From a checkpoint of a small self-supervised image encoder: 6.71M parameters, arch resmlp.
Rows from block 3 of a small self-supervised image encoder, named by matrix and row number. Rows with one number belong to one neuron. Each number is 500 + 40 x the weight over its row's rms, rounded and kept within 0 to 999. All counts start at 0. Numbers have three digits each. After the name is the row's rms in percent of the matrix's.
After each neuron's rows are labels from the 100 images, of 14976, where the neuron reaches its highest value: "patch colour" is the nearest of a few named colours to the mean colour under the peak; "strongest on" is what is common among them. Only what is clearly more common there than usual is listed. The data: regions of photos with short descriptions (Visual Genome).
# fc1: MLP up (model.blocks.3.mlp.fc1.weight, 1024x256), inputs 128-255
# fc2: MLP down (model.blocks.3.mlp.fc2.weight, 256x1024, transposed), outputs 128-255

fc1.506 104:525481476504498500485430520511445515485548552493551513490511496541499479563504528498522523447415469519586602559544456559570485467465524478442524423490517501552489496481504536469534473476571465437486504489505510496536550458436489498492470443540522488434493507511498572538512427474495464497602472499540418462511470516478534486516554441446495489487485445517517482502469524556511501486396
fc2.506 091:390504517407482498434541512505536537488504517486508501482523493470492487406481478552467455526496515479401491467538513455484525530514563496490450639501458460440545501564497456475451487520520513533508433552505476513447487574483505513508515507509563486476539480501493507492486566489491550486457512470460561526557535497466525514485551503558468470516477462490492541414488518495514484483557
patch colour: red; pink
strongest on: text has "red"

fc1.133 121:527496470486578473401532507486541509520564477479582483496509468493476547471463568465508517545363456526514508548522424485616533478536555449501569516487492534476494442605500520486493464522511573498461515474521470527562522534484483409564553469526514458440508510501511528475513510517542457455489497533580517482544468462464491560500526471507522533505527458570488454587484506487509503528546
fc2.133 110:513506583403468524427449489487509484479447505521408548503504508531486474536495457473466536439524519476479511488476507553398476486477486556474440526524544460512501539383520540505499568440469430492539445570517485475443486489479511559380462521478428495485582521519543494505523495548484588523493541490430506475403465505557491602467481514456528499505486558444509508457464486478573515541450
patch colour: pink
strongest on: text has "red"

fc1.670 101:461489525526468479507467480515520498473501552533585627518496493420528468508492479450517500433460511515530562572540540477559520523481528476481510463554492473557581532511520528444522476522517494462465475443522524507554475518510477528471510486496526504472483490514456540498348458503509528559599481469478539448570522503471502504531503442497551457442464461442581479494581529526512501471484
fc2.670 086:454476480462531456476468530489502490499529467477534478439494496519497525568507429638531485524499516471528530548521512536535507503510521491491469422550480500487527512455498502443517512466471462522495459444466488543497461472461477504506476532489529534514470499479478504467484498514522518473519490481476553509563607479489525487502428502504477493485503457486533568463554541549542482498537
patch colour: white
strongest on: text has "white"; text has "sky"

fc1.441 090:520467537472463501521492456570553486564533472465527530511466390554557463491490464465433556452506486503521517488486537486505475524479507500458506490512567517524449517467554511513500456533630474542459492460545463532498534500515489501490452455474468517480534514470489462467530516525561540497479526508568514448396513485532511450539435528374507509448447483530542434474457542576517505535476
fc2.441 068:472481517445478467444482435528430526481449586554517405529495453436509477571476490511491547491531458503467470542522493566489518561526538467519542431478464521511553526536513514463485517469469441543465498567481506509505497459497501475566463506500497497466500486508466548548487530436438471492483456436584511467655524551522523497488481496547479434487466480469582498420462536559547488422535
patch colour: blue
strongest on: text has "blue"

fc1.497 087:547495513458567449527458459515506498555559563471570494524510464558475477437512511504462547519520524522571444546464467523478518497453514438419509508519536539567537520493503564522579475505527551484522489458531507481513597465438514509518519391446418537340556502440514544464469493541556468538508520490516463491522463468479533497494476464441565501470462485523571448571446464467532511453472
fc2.497 096:433493518493484519504512532474461466501432550452474492500492456539521472561469551399489572552474563549436475538520531438449498540518511530520507526475476515493524509435445496453506542444463445536553550501500488517464491470537444520460482556560548525503543454530458493517494515446452521422543476504450603562425488535447454558560473545488499455484495548494525518476422540521509506536512
patch colour: grey
strongest on: text has "white"

fc1.416 071:568469540482438483520511538566471516520542473481422472510497550625488492511491552478545529479519455478501527528437495526508455483507473505469520484489492533521533470462585520447527531498540543459479490470555485463529606483479508509505476449474452551414502529485529526511464439467479522514574496487564446516467505543566444483530497465432527486486500507476501485483406533538513545537410
fc2.416 052:486540553433545495575503427510462526550520497486509541473515469559422520421492490513519572518498549517512548470453438597492492483543522468508484532460512456510470541506554511612583497548508542516393451522466495545513546567502472535531483507427522514493485524561598512476533532538518492563487509561518494432547478477572457404507469464476533547482513500508499452529498494549535448637516
patch colour: red
strongest on: text has "red"

fc1.530 128:479516515486403484543508499533496583534515499480568513524496458507491513478488475520487510494506480530468511506508536389507471534597487511567518563513493469460478531479510452504466455524543504565448475504558484535521478519556509474513506480517540406484520538510498478492429548498509529504451555480556540424497473473468448496514448490524501517436446490477571473476538496557485547513531
fc2.530 122:470509539474570490501487495445493462462505513521437491484487543500457483531519506503507462477468506481500502461501399649473542475480566572452451397499470535519508517488500552496540532515475517387506548432502538469488535474463450567452464542501492533531508499487449520503529452485491454466534492542470550564445504503553511465454501500452604511519562495506476496527435491484488467481481
patch colour: grey
strongest on: text has "blue"

fc1.32 093:500427443560511486472485486538491439493609474463503458508511510485512517574429484512513533562425494511563495584517473483566535459510491421540534482520557558446474498523482637489503514494584540477424486460473529468532493517408451526552491499551536457485514481538464493480581478476473430508514458463492468534549526479458483491482524433479485489527447465518458484452496534506505494510530
fc2.32 095:497533516475454476521481527473471622483437451523519548524491548497439502428537524476512517494510453501419485400467542447422479534512531571536493504445482476491513466555551376544476508581518484521556543540525520501424495540503571459490500518508501507492521463451528509508460500535489476484501434534465592430487495511435489512495533551559514541474514495490515508473502491516501479472544
patch colour: red
strongest on: text has "red"

fc1.692 105:508454499494526497541462509525497478550590508483482467472482541546526485567456498570451519463478519520591553552538461535482538480459469449497493433543572504515450502484536579451559526501566514517458473422477488529523574521484429565412483507502495514460484446515515495500545486513519461507540447470522461490540505491501470545492474382480489493477463504518529481519470564543515468497508
fc2.692 117:467565558401471510507469514474507540448485477531472491502514503430447457420552490474508534514499443508451436416521584423467500561507568539500440533540451530490456487566536449487482488527508503565536428500500467457490490539501524493494518468481527503507506477507458478502503509488515590447484516480468536487402517509495452468477453547558531496442517520527494566487491496520469513491541
patch colour: red; pink
strongest on: text has "red"