{"model": "self-supervised image encoder", "dataset": "regions of photos with short descriptions (Visual Genome)", "train_examples": 101725, "image_size": 32, "crop_scale_min": 0.4, "horizontal_flip": true, "translate": 0.12, "color_jitter": 0.6, "method": "byol", "arch": "resmlp", "norm": "rmsnorm", "norm_position": "pre", "activation": "gelu", "mlp_ratio": 4, "layer_scale_init": 0.01, "parallel_block": false, "inner_norm": false, "patch_size": [4, 4], "conv_stem": false, "layers": 12, "width": 256, "projector_hidden": 512, "projector_out": 128, "projector_hidden_layers": 1, "target_momentum": 0.99, "init": "torch_default", "residual_init": "none", "optimizer": "adamw", "lr": 0.0011, "beta1": 0.95, "beta2": 0.999, "eps": 1e-08, "grad_clip": 0.5, "steps": 7900, "batch_size": 128, "epochs": 9.9, "lr_schedule": "wsd_sqrt", "decay_fraction": 0.2, "final_lr_fraction": 0, "warmup_steps": 1580, "weight_decay": 0.05}
Rows from block 3 of a small self-supervised image encoder, named by matrix and row number. Rows with one number belong to one neuron. Each number is 500 + 25 x the weight over its row's rms, rounded and kept within 0 to 999. All counts start at 0. Numbers have three digits each.
After each neuron's rows are labels from the 100 images, of 14976, where the neuron reaches its highest value: "colour at peak" is the nearest of a few named colours to the mean colour under the peak. Only what is clearly more common there than usual is listed. The data: regions of photos with short descriptions (Visual Genome).
# fc1: MLP up (model.blocks.3.mlp.fc1.weight, 1024x256), inputs 128-255
# fc2: MLP down (model.blocks.3.mlp.fc2.weight, 256x1024, transposed), outputs 128-255

fc1.218:508469492527497484512479533497509478496506492509514498461504446502519486505510551484485506525501484498524464527486465538508435498489460471452500514500477506571469476514538532504506459532522518543482512494521514506490518504482486488546425484498519530476492540511507474502479472485502463507532536471513528474506514505514415529521516513490508475492515496465497482485503498502478541500470
fc2.218:493540535477494481488529501481519485508472583510513466515508506506541482483515441503537483405510477515485541462521544467527529534499509537530498479503507484463506492507478490494483560483519484468521476459496518495480518471507492531446502511477485482487499517539486476521502499548510497476461511469502504523534491479500499484480514486502474528480488522511472497485513519526491483493535
colour at peak: grey

fc1.427:494455477516466549520522475545514509479495527474497513527508525531496520497439527521501517482500548499496488553500462534471531486520502489498521488488541496469458469507487532505480486501519560486533507510524485440532487531475511510522490474488482484504541482531496489509479490533502507480510500521504486519527503479510496471504533512493516451460493462473501467527506493426536482475503
fc2.427:492541535477519434522483485461442520535494498483531503489499506505486464523524457478511499546487502520516507505501534423559515517501481546520473523527499505521554542496513474544527556543499468535492522508488490511518495536521506480503495461508501505502458508467507538531495552492504505479511501480479507468498504506452482450494511529502532506489474492515512522501479503563514495486502
colour at peak: grey

fc1.168:484488498509467507493518523530523502454524493517478491488486489502521500458510497522511564475454485486498497514516543492538475537494459473496501546518493482477531515530479486459486501506513495504501481485497506446513482517511492495492511477522536439486508503512461499525468452553514512473548504474500517484513521492458523507536507541509479471522482486460546470497495526500510497506488
fc2.168:554518544472490534519482509497505495482492500517513498494523519523473524496519510460494552510528483500450467493517519490481495487488502500524477504445504478525477506510513481503531509471511476473545496544507499488540521458480537487477478521500471495498526517502505518524496484522480503525513512526548451502503473536510504494474488470526546525505490528534489519541413518496511499508501
colour at peak: white; pink

fc1.650:476471468539486470496485498495477525466494441514519482468483468481513494513516486492497584507516491535494527496502498510523490494509497491502487449521443536500500495517516495499482495492481484520504498481482501525516491500500505500507517479547513535484501463500463506499512533491500485494508489515494530469524506494462489502506542490519495460452496490512509467469529509531495493501496
fc2.650:517487492466505470526468504503492542452506542507538456479493502510519498512541523488499522503502496518477515451531483546507468521513457529504480475540465491478453492545500462503470459506505489498490507478485460508488499488508498473561506544502514484490497513512491483514494510427517474531496497512465493506517524493525508525504494507497486510451520510517503491516480516500519500503505
colour at peak: white

fc1.716:512492530473507514504472469504490460507556532504467517495500531552524511542471505501518527479508513506554513499521476559508503511449506490524477448489545500515474491481498594501553513500519508478488478468503506490522523486480449537482498487508519505486485477516514489534518476498482460511566486468506455505520479540518486499498484479489537497510498518496487505500458517510520515510511
fc2.716:487522492460463482502473505516502540463515490502508499500513478446476489482526494494502523511502507511489468495510532441477480507505533528493476535513461506489479480532518471486462497511520491544527483535510525476497502501488526478511509475491531495494517518527486509507501538493496532480503495514484541463434532509470492470494496511514513513499493456494500512486518507539480478503537
colour at peak: red

fc1.320:487468506470451515470516483511499555497501523523471539491486513506484478500496548476527556479477535499513499554494526478514461529510501493462492520479472540496470554534560484500501450542527527514487482493549496508506529515521507511503504460521516509473505507486508500521477506516491525507535527486511517450480490548498459483510515481489496467470473473497504477494481484481502519461480
fc2.320:496509463502499499471472492497493472525528511543517489525507535524524526540475488508489541489481511513507502544510506491545554467515489480509488446513515510509515493447450522449518519481496486495476476488483514528532503460515511490400504481490508512508503516503496493536517508501494494487495462473459450505504475486502519464466500511503537536468483510513488515486443487500525485511539
colour at peak: grey

fc1.188:525497520476486501512521492499484490524534439513556504533520513483447503505486520485525507512516460490531495490488488485503508499523519467484529460499488512508505511498545509548507489493479511463520491465492478506554516516512492487532504446531519493453488501502537492476503506535503456484516480456530483482534516511467457503484516468530573513491502477498509487509506481530526486508500
fc2.188:514515509545504498528533488438493493499435521495472502501524517479482504501486497539484423510514494498480460501495494499477492466505499523506446521500518523506507497520494474448528538479483515465507499513473501517532501543504530503492484521503470460491503503533477473484493514539523506479497521513509509495476500510498449455551506460541501521510527536537531510527486487475519490522521
colour at peak: brown

fc1.340:501477531432536494519512521506528525539516554500488494485529481542514504512515499486527497514500509501496489498502515503520490504494496461488511475474516527500511515508535501505502500568518523496511481461484505525495521490523495479512509484474481518509532498511504485532448493497505493517516524505486466460516486515495504509515476525487499493481516506528533494498475487507531533497519
fc2.340:514493533519501498484526476518503512525463543520476538472472511549537492494497511524531576477487523508487503534534507484497534514509462530479457475486523500523525466514485515511483503547499535520514501523488513517501463481503500474534494502499478473488437509482576488469528494486515487546486509476510475498531497489482515480514486475539504511447471509506521520495490488495475471494497
colour at peak: black

fc1.408:531493523477490488520483493519507503513526507473517489516542487497485485514518505427507508507475508535504487553485508477540524498493508488501509491496497497486501483469513499561519495513507489479471508502501500543557504486476534477476514475501524507462525511474502509492476490481520505547494497504496441461522465521533502495476517486472515498483450475492536492526508466507508494512476
fc2.408:508503470520494480475520528457460477479465525491499479512510486464490516494468489449506497512503477508495535540516511443520503512505494448509493496509508499504518484461515519488475522464521487477498487511476500506498499485500485517536501538531487488496462507512456476510498468506524492448513459486511519514507510478459500502508500451511505501522487493514503524473469487506501482512510
colour at peak: black

fc1.739:512444482521465557503502516541530534477514528480484502505512491501525497440507515531533533481509517530505548499542518529512502537550495443453503480506561461495457478528498504495492483488493513488534471488493457440524502500469497519489505475475515519509523485536488446556495469490491536497501513474463470490491518492513507484506556526470471466485459487481518468520492514480518494528459
fc2.739:473536530472522506510520501466494484521499496495507481486508498499499512547480508441493490499515504503488447499503521461514472450474460537513479538485444462483525550498505500493488546583498490523484532516491485513498528546505484487525510530559459500484519496424498543507503502493517461484498508498543514496502458514466525502523512519534510501524530514486539509484469523507503536515486
colour at peak: pink

fc1.566:515468501474507506503476491518481529498543469509560526495524490504528484497485504473485509496472524505529518532525506487522551518516513456506514425502515524497516494510496505553493500528524501529535511487515501481508500482457493517511479455509520489499507486483502499533481488514521474484511508506534484472536477533486510461489494501457530465462462454477538469511483486473510515526508
fc2.566:501491466495476501464476521523473466522468509432488504499503508503533514523475513485489488487493482491508556489512487557551504493485494500502459463479518539511528479476464513498496521468544499475505517524485493560513502483512492525471482523511496456496493507507523503457504457507488455476505514513526485506533494492507486477494458481498542488496491506527503485532446518482505503515487
colour at peak: black

fc1.687:483461492514483515513524494497485525491519484501478511495463470475457492497488464528515583484487474525505489497488507499529497529523484474493500487514461524499534495506476482483496454501512487507518456471516512526521462515480498492557527460513492492478512501508457511507487444542543480469501450487498516471543529461444546549515523495505474466470488453480552497467499535521519486530516
fc2.687:570495531491505513522495505493485504491514508511528475504509503499505506512534526429491515482528479509485494482492501510512459490471473526532478494528477516482481496517508487526492507500508490484521524496482481479519507467485499479481471573510534487485486497491505522519493491487494511533497476535506441532487475520513494502474521504489511526456524511534496498574466518488533520515484
colour at peak: white; pink

fc1.681:498476496520505506467480444569538510529513380468511504536452514519500516502471519546519526519485487490515498511533501512494516523488468495489509528518504521511473480487524526457531454520517503522495506480497504475511543484495496493495482478546477485521510496489503494489548487520527523528521499487552510489490512468517541476525491506515507482503491487509507509458466532529513523490513
fc2.681:533525551518487495508515484461478497508481557500524526503499497521487512489498513411487516510497482506480469513504513484502495495495509480497448546413479497509487505538519501558509516518537515519526554521496485492484526501512507487479499507515507486523507475487572498514491534510534512497480500509512503531475497505511500498489510492510529505528490531503524525506423504487499504497504
colour at peak: pink

fc1.166:474474508513473522490481534518465533511508486484559496511517492519501498547496487528458515506468534552515483510516508461492560511488520507469494462507513480500484506463525513510519502521506491541532504497496516549503479517569525484456470473507561474484499461463484493501492513469478485510533490490449485473492448505519497465507503507531496492477471501477522497477486489549497506470463
fc2.166:488491519494524463483498508479532489469530525494477468494492490518436514456507519442495524486498466508533515464455479499500476494509513477525492490453462513513505519527470508485525519487494494446480526449487519487512482512489481496524490497495477485520574483478491483497495514529509535472487510508530536543505527475492502468478504538492487511487509528515497495528481477491502469512523
colour at peak: grey; pink

fc1.514:488487504480481525494503510503505558484505434541501498491491482518469498467491475556523523514487500503492481498515480433496498529542509500497520547501481520516502499541512475510487471521517515503536470509534495480503502490508499513554546480491523483516524504475488498534545499481508540498489513517495540477478533476494542511541489513511463465518488479483508500446496513504486500517531
fc2.514:547490543543497511496489510507488463516560491500478518488499509508490495540488504438483515483491523503553515519496461527520507458492491474500469473460548531489485498463504561482502546466476489448472503470500512493493507482504479509457519536504508515507510513470519493530502478519499463487492499491523454534483483527517494528465494479459509508506482521510505512517444506501477492517479
colour at peak: cyan

fc1.523:497462503502512507523494494542500503514530504490522502510505541519494466531458468502493514446483525495542546519518461543511524490446468472467497463501531505499484479462498558503534521484512477483479481475527497496497508504485488522447455490469466512457499492509497495488523445501541506495541473485496465489484467496491490506481518454468524486488488493497529459547491516521528502489465
fc2.523:449504479480488533511507501477513535494503468520498501495496482455515514457506492517525460480505460483451459487518578464493501521495540496525496542515474488485490524557501475488466456527511508577521446532503464488478505507480500513515525491549509503515530487508480509517489497473495547481485527470485531484503523500461481519534482526545482461497490468493518514436503517507488493497542
colour at peak: red

fc1.215:512502514519442534539466499561508489532517472472531527508519498506498494516487490514506529467524483503529515530506504518490521493500468483498529461499537508491501532483526516499534478515547477534453486494506464524513517510513506499448446486541479503506518493467492469516495487507521511515531532492544471489499506500502484478513477460484506488456474486497547468479488511546514525489448
fc2.215:478508473421542509495523489484534527444479534530460497520502486504500485511484509542489520487502528500536481518489507442511511524513512465484476489470446491500523495568467512531496530514488565513503497505483494474476466519474474497573532495482531540492495501505509506475504520488515521508483504468477516516516491524474522492493522518533562478516529455496482487510516477470499524491575
colour at peak: red

fc1.706:466447497488508509502483499533500548489527443511501527477486510533507516510474496568515507479490504513508516523552463525494494546522493488477479487516467500489479499540499532458516462535506539507526475473543501462487502514493474514472476488526509493502482514520493481522551494466526494522503503471526506489499534463504521504542495494514502481502491478483548477478496527533505508478529
fc2.706:559506523503519501507508497491484504519484537510532520526490508524493509501500514467485546534486520474478494487509493516496511449477489503490461496434515504513496470483480487535498513494522504495506544529500498498507490507512536480502484535504473525486480499497542517505506532483517470508495523536521485520513493534494480503479525488491529517523519504509473528558430481477498511496488
colour at peak: white

fc1.214:490499469523459533489461501537531513494499480512506515469467456518506492504473479566493534490465505541539533530547478493481494500503480492481478507544514478549481484527476519457479444525511518514513492486484445507543505486478520501525471469528492525506502492516484458533546453487517468510533485493533519493506551484471507479523488488493488466526472508483515513457475552510501497474531
fc2.214:568505540476521542480493477462491527489475498524496490501500497502508508511518521513502536493529490496498482471494516512481488513504515504502463481458472505513468476537483506568513520524519517499531529496515476508457500502520527478494475519486494535533477514503516481492511536497515508510500529495471480537493483528495479519488503530527525495502535517509485532525475474479516543459505
colour at peak: pink; white

fc1.108:505511511471475494524466455508485488531523443515493497509500489566482508511481519501477531479495542505509509508469499541460507503498493491504543445494519561561484515485498528526545514506557505517481477499508476483519560493494471519452518499477524517471499497497501522511527503490514510507537549502526463541512474537552478515521485485479531489464491489472524474498482478501538540459504
fc2.108:507511473523487511529511541472528483516501488444523517455501475498472490475517467498460498518501509533509534490508499495513495504516495485506477444513484504506526455509477514493476482485442525509499530522488485478491494533533512491561491497494537483517448496497472504500508476497479501504532400479514499492506502519497489475512483492489491491420489507468493544478527521482517472448510
colour at peak: red

fc1.721:494494516451486536503449472518520581480505518526501513484488501520475500491547499500523541467488497543493493501483532485508493537539507531471468504521439494503482489514486504500502461546527520542491462493490474491481495537572499487479510472493487509517528503468488508508484491524525553532485535516484509502451501472527509466493509509495548473458518500489531491517506502498543559493503
fc2.721:547498484579467500510527528484481470492517536492530493514485498488518498512486515506461492513493514504487553520536514512540481478483493496482522465509522491481544522498537475488491507479511435464494509527509507499529487433498516509530530496544487474497480503465481541505515472505520475474550465516497494452521504501514497521506495457480483491493425529471506496499500493516482503503473
colour at peak: green; cyan

fc1.310:487481498455509515504492507513528573469511525510497486495502482504501527472530526508494525494477487515482466460500529453502507535523522524499453532512459498478486485572476463495508479530506561539489519479504483490511490525536478489546510495475491506487501516501520487499480528500459514506482562519485516480461493488509506521519512538515527524451538477535531473546487510488524533522539
fc2.310:522527491581491462476517516492486462508487510493507489487493519482497506515483499507485470515505526506512549555510488534509481461495478491495512450486561496492540516436507489513484520471460463467488508519497525504495496461485484532478514535519472506474521503461508516473515473524522474450516523490514501509508488509522538518490508477455490517528458548498481522489457505513464499523450
colour at peak: green; cyan

fc1.724:507475500505524499518495502538472480522555521486500488497494523527495497512454488498490523476483495513527515510528470561510526478458469493508503461499544515490469500496497571493547518490525503499477482457511516502523537489467456529457474490477498502477503494499507502499526494494504479505524461475517455496500490504494474526508501449474512518506488490521506490549475516506512497478487
fc2.724:462517540431459523486463513492502541483491480516492516473519497457467497464518489513503488514508494492461471474504545457459495533509540516510470517516465493493471511513518471474491489508501491532519437537526479471478490512476516501518504493495499500497512515503471502520503509480498558462484493484479540494442533499497473497501494528531502476496501503501495545476504504509485481500542
colour at peak: red

fc1.614:471509514461507528498474504514497552478510487523483534483491484509510529474499516516494516481497469530494494465523519472492491541538492506485491553512479507518472529561521483498493499521527538543521495481530476485494540526544480511516494477490514507480520507499518476539533522512501564507497544500484526494446508485521524517519502522486532510462505479489529490491463507501512536506512
fc2.614:531484477558481454487506546504478446520502512509486503506494505472477492521502480487483514514496528485511545561506473533520518481489503491523492451494573524489500480420521534474496523447471449455474540508497512492496501449511486516457481522524487528499489523491477509487503461525498422480509501507527482514497506521497514512471510472458494509519444511513501519506462511535449475500489
colour at peak: cyan; green

fc1.96:500476522497535524506491462519493484487537511517510506496479519523497480532463494489523513447482508517553508525504450552522495516446514479461509433491521485518488499465514582486553514491526506497495486475517521476509539490496462518443488476502513530478506491511492519512538449507517465510531477480506473491523485499505505488502508471474544499515494479491502506531477498506520500483463
fc2.96:449518496472454491501506505491512523477487484515480480501499524486481505457506470519508490480514506477470480496510554437455480508502532519528485532517483487481490513538503463483451498518525510546508459536508485463479494496494526497518503505517513522500523505525486513487483515501490556476503511503470535480492523480455479464503504516516487503483483464502500486462502511527478486499552
colour at peak: red

fc1.147:472503500492516503487519530514535465478502488524475504493512477453483468510477493495485490513491443503479476530501512513497520511537569496512527507500541439475515524480566493514468457539476510474447478487505449557521505492510516509497490510532538513531493513457519482473511504477537508474507495495529493498457502515478521491521515473510500492481481499527480515508504490533493521492534
fc2.147:459509524494542492511496492420542454487459499475436497500491506466536500529473516506497470534479475503464476557499521454486502514498555565527440547520527511496508509479523497505457513530509493494438455510514498520512495499503496538514503503499489494482475492525506488499506482522522514509527525514511519510436483499511471494519486485498513488481502472523509529523474506529487506514529
colour at peak: pink

fc1.337:477491510501493515484473483515511505472501426523505534457458487540510496515476488550505514515507511538517505523538488517491463501519463487483471518510496547515487502530521520439498479523499516505502483492520472501526522526484487500531484481530513478518508487503499497529513487456487493497550529482527488494521550471508524474544494501520496480488478499506505486488473553512524499504515
fc2.337:560500545485490507505503503476473495526498566500500528485494510523513512509498527495505502552508487504504508497482507506496498490482516504500433508441488509510483487499495536543516505484502518489486532503491489494488493496494516474520503524510494505497475503493517489497500533500522489507496494489517513540481494520518462507481505498507531511516521517502493531528414486484506522488485
colour at peak: white

fc1.403:490498483499456498473506543487462510519514532493500490500526434501486483518505516523486539522509484517499529528502489458534488479558492516484550524488495490463504502520513481525466450511511478500499514523532472512507476509478507479590515486533498480492490508461477502499494512481485495501518507514510534428473514519519514484491521496534467469446479490502518490440498515538478496523479
fc2.403:484473510468509537492485499480495510503503511476500507538507536475505513512503495445503520470532495498501459477510493568504513520531495500504470475518511516507472469455479544503492533509486516538496482465459503493475520515490477511455472535465516500468498514521495479507493464498500498492513518461507447552479466497534513504481502499493562491537556512514538506528462488465513510492489
colour at peak: blue; cyan

fc1.555:505487522466472511473500523522458506486526532504499521497518450492485497494483497488481509486493493527494521505500519448529491514573515527477507525482463509492515539530526481515484450509528474489517491512518495506532519483466521499581514469522529486486508487482477544522460498511534513497503502511521521433464536513520504489507503487501467483437484491492531502487516488525512494515476
fc2.555:482475516520514507462488516512520465522532520502517493520500507502504489546486501474503522488517492491521487505502479554527505490504480474507490452509539488519474502435479543500517525494465506507480464461488519516482505482498470512431503528493481503451511534496507480500506465485502495480500508463500464546488442483508515496469531492468545493565503530515515522505479485478538503490497
colour at peak: cyan; blue

fc1.178:515488521465515543511490446500504575479506522537472503505495516516479490490529502493542524469477459525494467450475504463495489560524535504483489534493469487523467497523500482496488439529511530540514453486493468498494489544564487486507524476502532486515511524500522480531470495525510529542469517504513492485472474480509483471503506525518500496477521479519520495507501490490519534520509
fc2.178:547499463569468455495489521502499455540503507513512529484491507515484496526479506510458510524484534504499541564508490545519480460478490533531513442508553491504543488449505489510517534461489455460494530551506508491534493457485501515483497491501455491470493531504489527507515471505516457474543517522510481466519492502504499493494504461457472488499442537508491469489518508502492504481471
colour at peak: green

fc1.104:507488478455546506498464481512530551489516500496474517488496493510514526502510526476528537475460496504502510442491552504491500547506521492499480494523485529515489464562446498514537482519528551525567485470488492465487509521552506486495518492459502487507517506536496464515489492506504563509487513509503493521495490477480513488484483512474542495449534459509532492523486483492529511495517
fc2.104:505490482514431499451500518499485466494512524494501503517456538501494510541489472493530504508478503508518523544538510529518481478493511526501492469530555490498500522395531498503479533455518459481459471495536523492506489468483527513472543510532499519511497510478490523490497498480500467479543499497511516490496493476527521549511515466466513522475446505492488506499476491524505491542489
colour at peak: green

fc1.57:505476505442531512541492460526497526502546494492461485521494551527502499519503518487540513458514465510522467467481479530520522538468522482497455487511482516523441483510497567488534500516534543510482476430494477488494504509525458509461517495483487506495514520518509480517494505489497520522493547460510446524488472491518495479495490505485560518485534471512495481570479498460548536501521
fc2.57:501506488529465468520529521504479479511494507496532520501482484483517499522476481516488532521488510496528550572544502491546496483493491495478525487467504483496573501467526476488458504489509472483497539563495516499522492452495512499521513482531493510505505501468464537508485483511508477438503522491529564483540522499493516507486508463482479494470406507462496500447494510533474507504505
colour at peak: orange; yellow

fc1.405:506477546509485501538460507511510529498559485485483478552496525538485504526495505540499539515490530519495517513520541469487526505508516472555458466527507502474508499533531520498519471476542479542447466456477451494513507510523508507465512470539489476515533523494511484534512503506525481502514539499482477521492545499506499527523470484513507466463474499462490472489476516503497534515547
fc2.405:514501468513513486595484503482536496455485520541510526497500495518491492506491527500527529480488510521566530484495479533516499473513501510446482502498470458511509461480474517490495506486518528480488550513509511534494479490504502461556493500446528500520471488518502519548478484522498508511508518504513508487478518526485511480491522513520541514537503491505488498504488496474508504513456
colour at peak: brown

fc1.660:495467522495527490504512546519513498483545474457550476479516462495512499505508501482488518468484559493536516508509482541507477502447486458417507522495520464519485506459518503501563481500468524501462489458562527511498504498493480518473497477460554533468489509517516495503503490481456491528540517482479485482512470505508478502505529519489533530522457484486517478515478504524501516504504
fc2.660:494535504505427537507498473493501455510470520461466489494513492530491500500494483471504545528488486473487514502499524444475489491499502555526512403486517500503501519551515479523498485492512458539535495549491486483481501493499501509540500486557499522502551490515529513487503470513508541465521513497517531508479508499505478519502525493495509465448492514471491525460469494483486502542482
colour at peak: grey

fc1.44:483489541461528523502486506518516560453496501526450501502501515495501499481516503493530528474500497515495465464465533441473474535520500487462497536495459505515491510545500517518518503553486544529516466481519522495498497530551504494536530495469537508485518507518507490527507501487486555512492533491446511512496494488522509509541517523510503511504511461499528481479495497469506546498524
fc2.44:527497460563469446466510516519479441523527485508506503499480537478472495525475501505463555529496484514538528561506516547529499487510526517461510431523566462508535492464533530530510498450469468474511542498519481515505468446482475517488483491516505514492504507501511483502499461542533443472510502496516498497472474499508488482480476506451496509513465481514499452494512509524468498516470
colour at peak: green

fc1.423:480486520444517545545501489500527547454510470497518507476473480531504486494477470515517522499473515516519529462517486485498517539555485524468501523490473492518509526491499495525499466540505514510567471469524506479502501492529494474502528506504502514499496518473507503500544498513492546475506501506493521468491507476465502456486487519496497487477548456533519507477460503490517532516481
fc2.423:480503517547476478457515538495521442518520518508502512492495515489500490518502471473489514465476555494543556542472492482525473465506457499490471460495531524515531498462503505474494533454466472477452514509526508506452497454475465532473466525505517533500513500482498508510504467509499478456498498502472510555499512508467494456517479477470518482509474484466519526492517505538486497526519
colour at peak: green; cyan

fc1.725:488513520466466519501505521500467515454493513512497521474480472516491498487485507522498513512491519531506519504493520441529516480545514513485524546492471486496510515506510475493478494514488499492530513511514494509533522527505521470572524476495505510467503466505492567499501520497513547476514480526457515459458508510496509531511518527510485488447485491477507511476485499518512503518482
fc2.725:482487498536496514476510524534521444523545502498502494482488494493514490540474491524499528455518493496533498507506470506517531508509488489517510468535546496494470499460484534489487490461488527493461488462499500537487502490511476498420503552518503493472513508485485481514500462489471460477496518485493497561517512474495515514480515494507533490521493498520566522502519520496493468497510
colour at peak: cyan

fc1.624:497482489497496512498470498524491531482528394506532526493452495520516489521489499575501511510469509533499511510561474524500504525527478518496516523529493526494484477529524527450505492523512510523507481504492495479514517492487490503483515475530526504509516491509491523514550502486490522483518517494490530491533548455481516482501514485501505496515486482498523508457488538508521518516523
fc2.624:507502556499518518507502515484496491497499569489518527497519498540492517491508506426480530531502504507499502512501509480498510472496498485509445510423502503497491513507497517518525520494520523500519539509512492494485489499505510502523513503494501506492496506500540495499508526494507484486506493494497515535466493512515493492507514501507516500511508526511496535509386494495497514505495
colour at peak: white

fc1.121:519516540477485499483459456503450553555517500532536524544480550514489495545514486500499522471454520529503479485489522495510500491459487521498497515500463547505494531506489543493536524527496511556504521478511526512483495523533502463528518475547485488458484479478504560509511524480475486513521499479509487482526489534495479514497482492508537497509500474487579478473488524554496498513462
fc2.121:503456451504495510472480512517562508448506501509507475489511475463501513461494536531526527511519475505509551515528501524453492521480542427491493473478536491481483474477510526506432413443516530446481458526541502528500490446479501511503519483461495510496533496510498462491503471467470522506488512504495494503465516512496501512518475473500517467487503471519500473518526507485489520498564
colour at peak: grey

fc1.134:464472495497496512514483494551527514479499456483499524469459489507518464518481492562484522464451561484528523515559468509490498508492450510465496492529507500505480499531521509424508473498507504509486487507536464449493518492504474535485485477515500519483506531518474499501530479495529470491520497487518508474515518445475534488552496480473474483502458485455526477476490542492496501458504
fc2.134:571525510463535539488491502478501529512489522527501504500498515514499507504514531519486539530522488477490465492484521506496499497478515470505447505450517519534472482522489494560502503522509516493497520512507482502507506515507540460488494512492509516511461510476500485493502533507509492536475507513518472528498489547529514495497502511504513507530526529527485533554427474474502543487503
colour at peak: white

fc1.339:495489540477484525526477508509503559459517537504474516499496501504508499453557493507500523484514510522491481474503535446505485555513492525491452542510438494490487529529519475503498484533502514555497487468506485487506501541545493505513523463470514500509526520474499491522480522497481554533500544512474486487453511509517495481518519539522506492428523492506518498535507485511513516526506
fc2.339:518502463564500454482499520499483444494512519491514499483490515496499502513473512520503470532492510506501541544519443552541470462503508493482514459488536501490515497450502514496489507468444469459460528512497530522499477465468493497530518522522488475495491492491507502489504477499493425466509479502547495499519464509527532498486507463478502510508448532497493490494459506519485500533479
colour at peak: green; cyan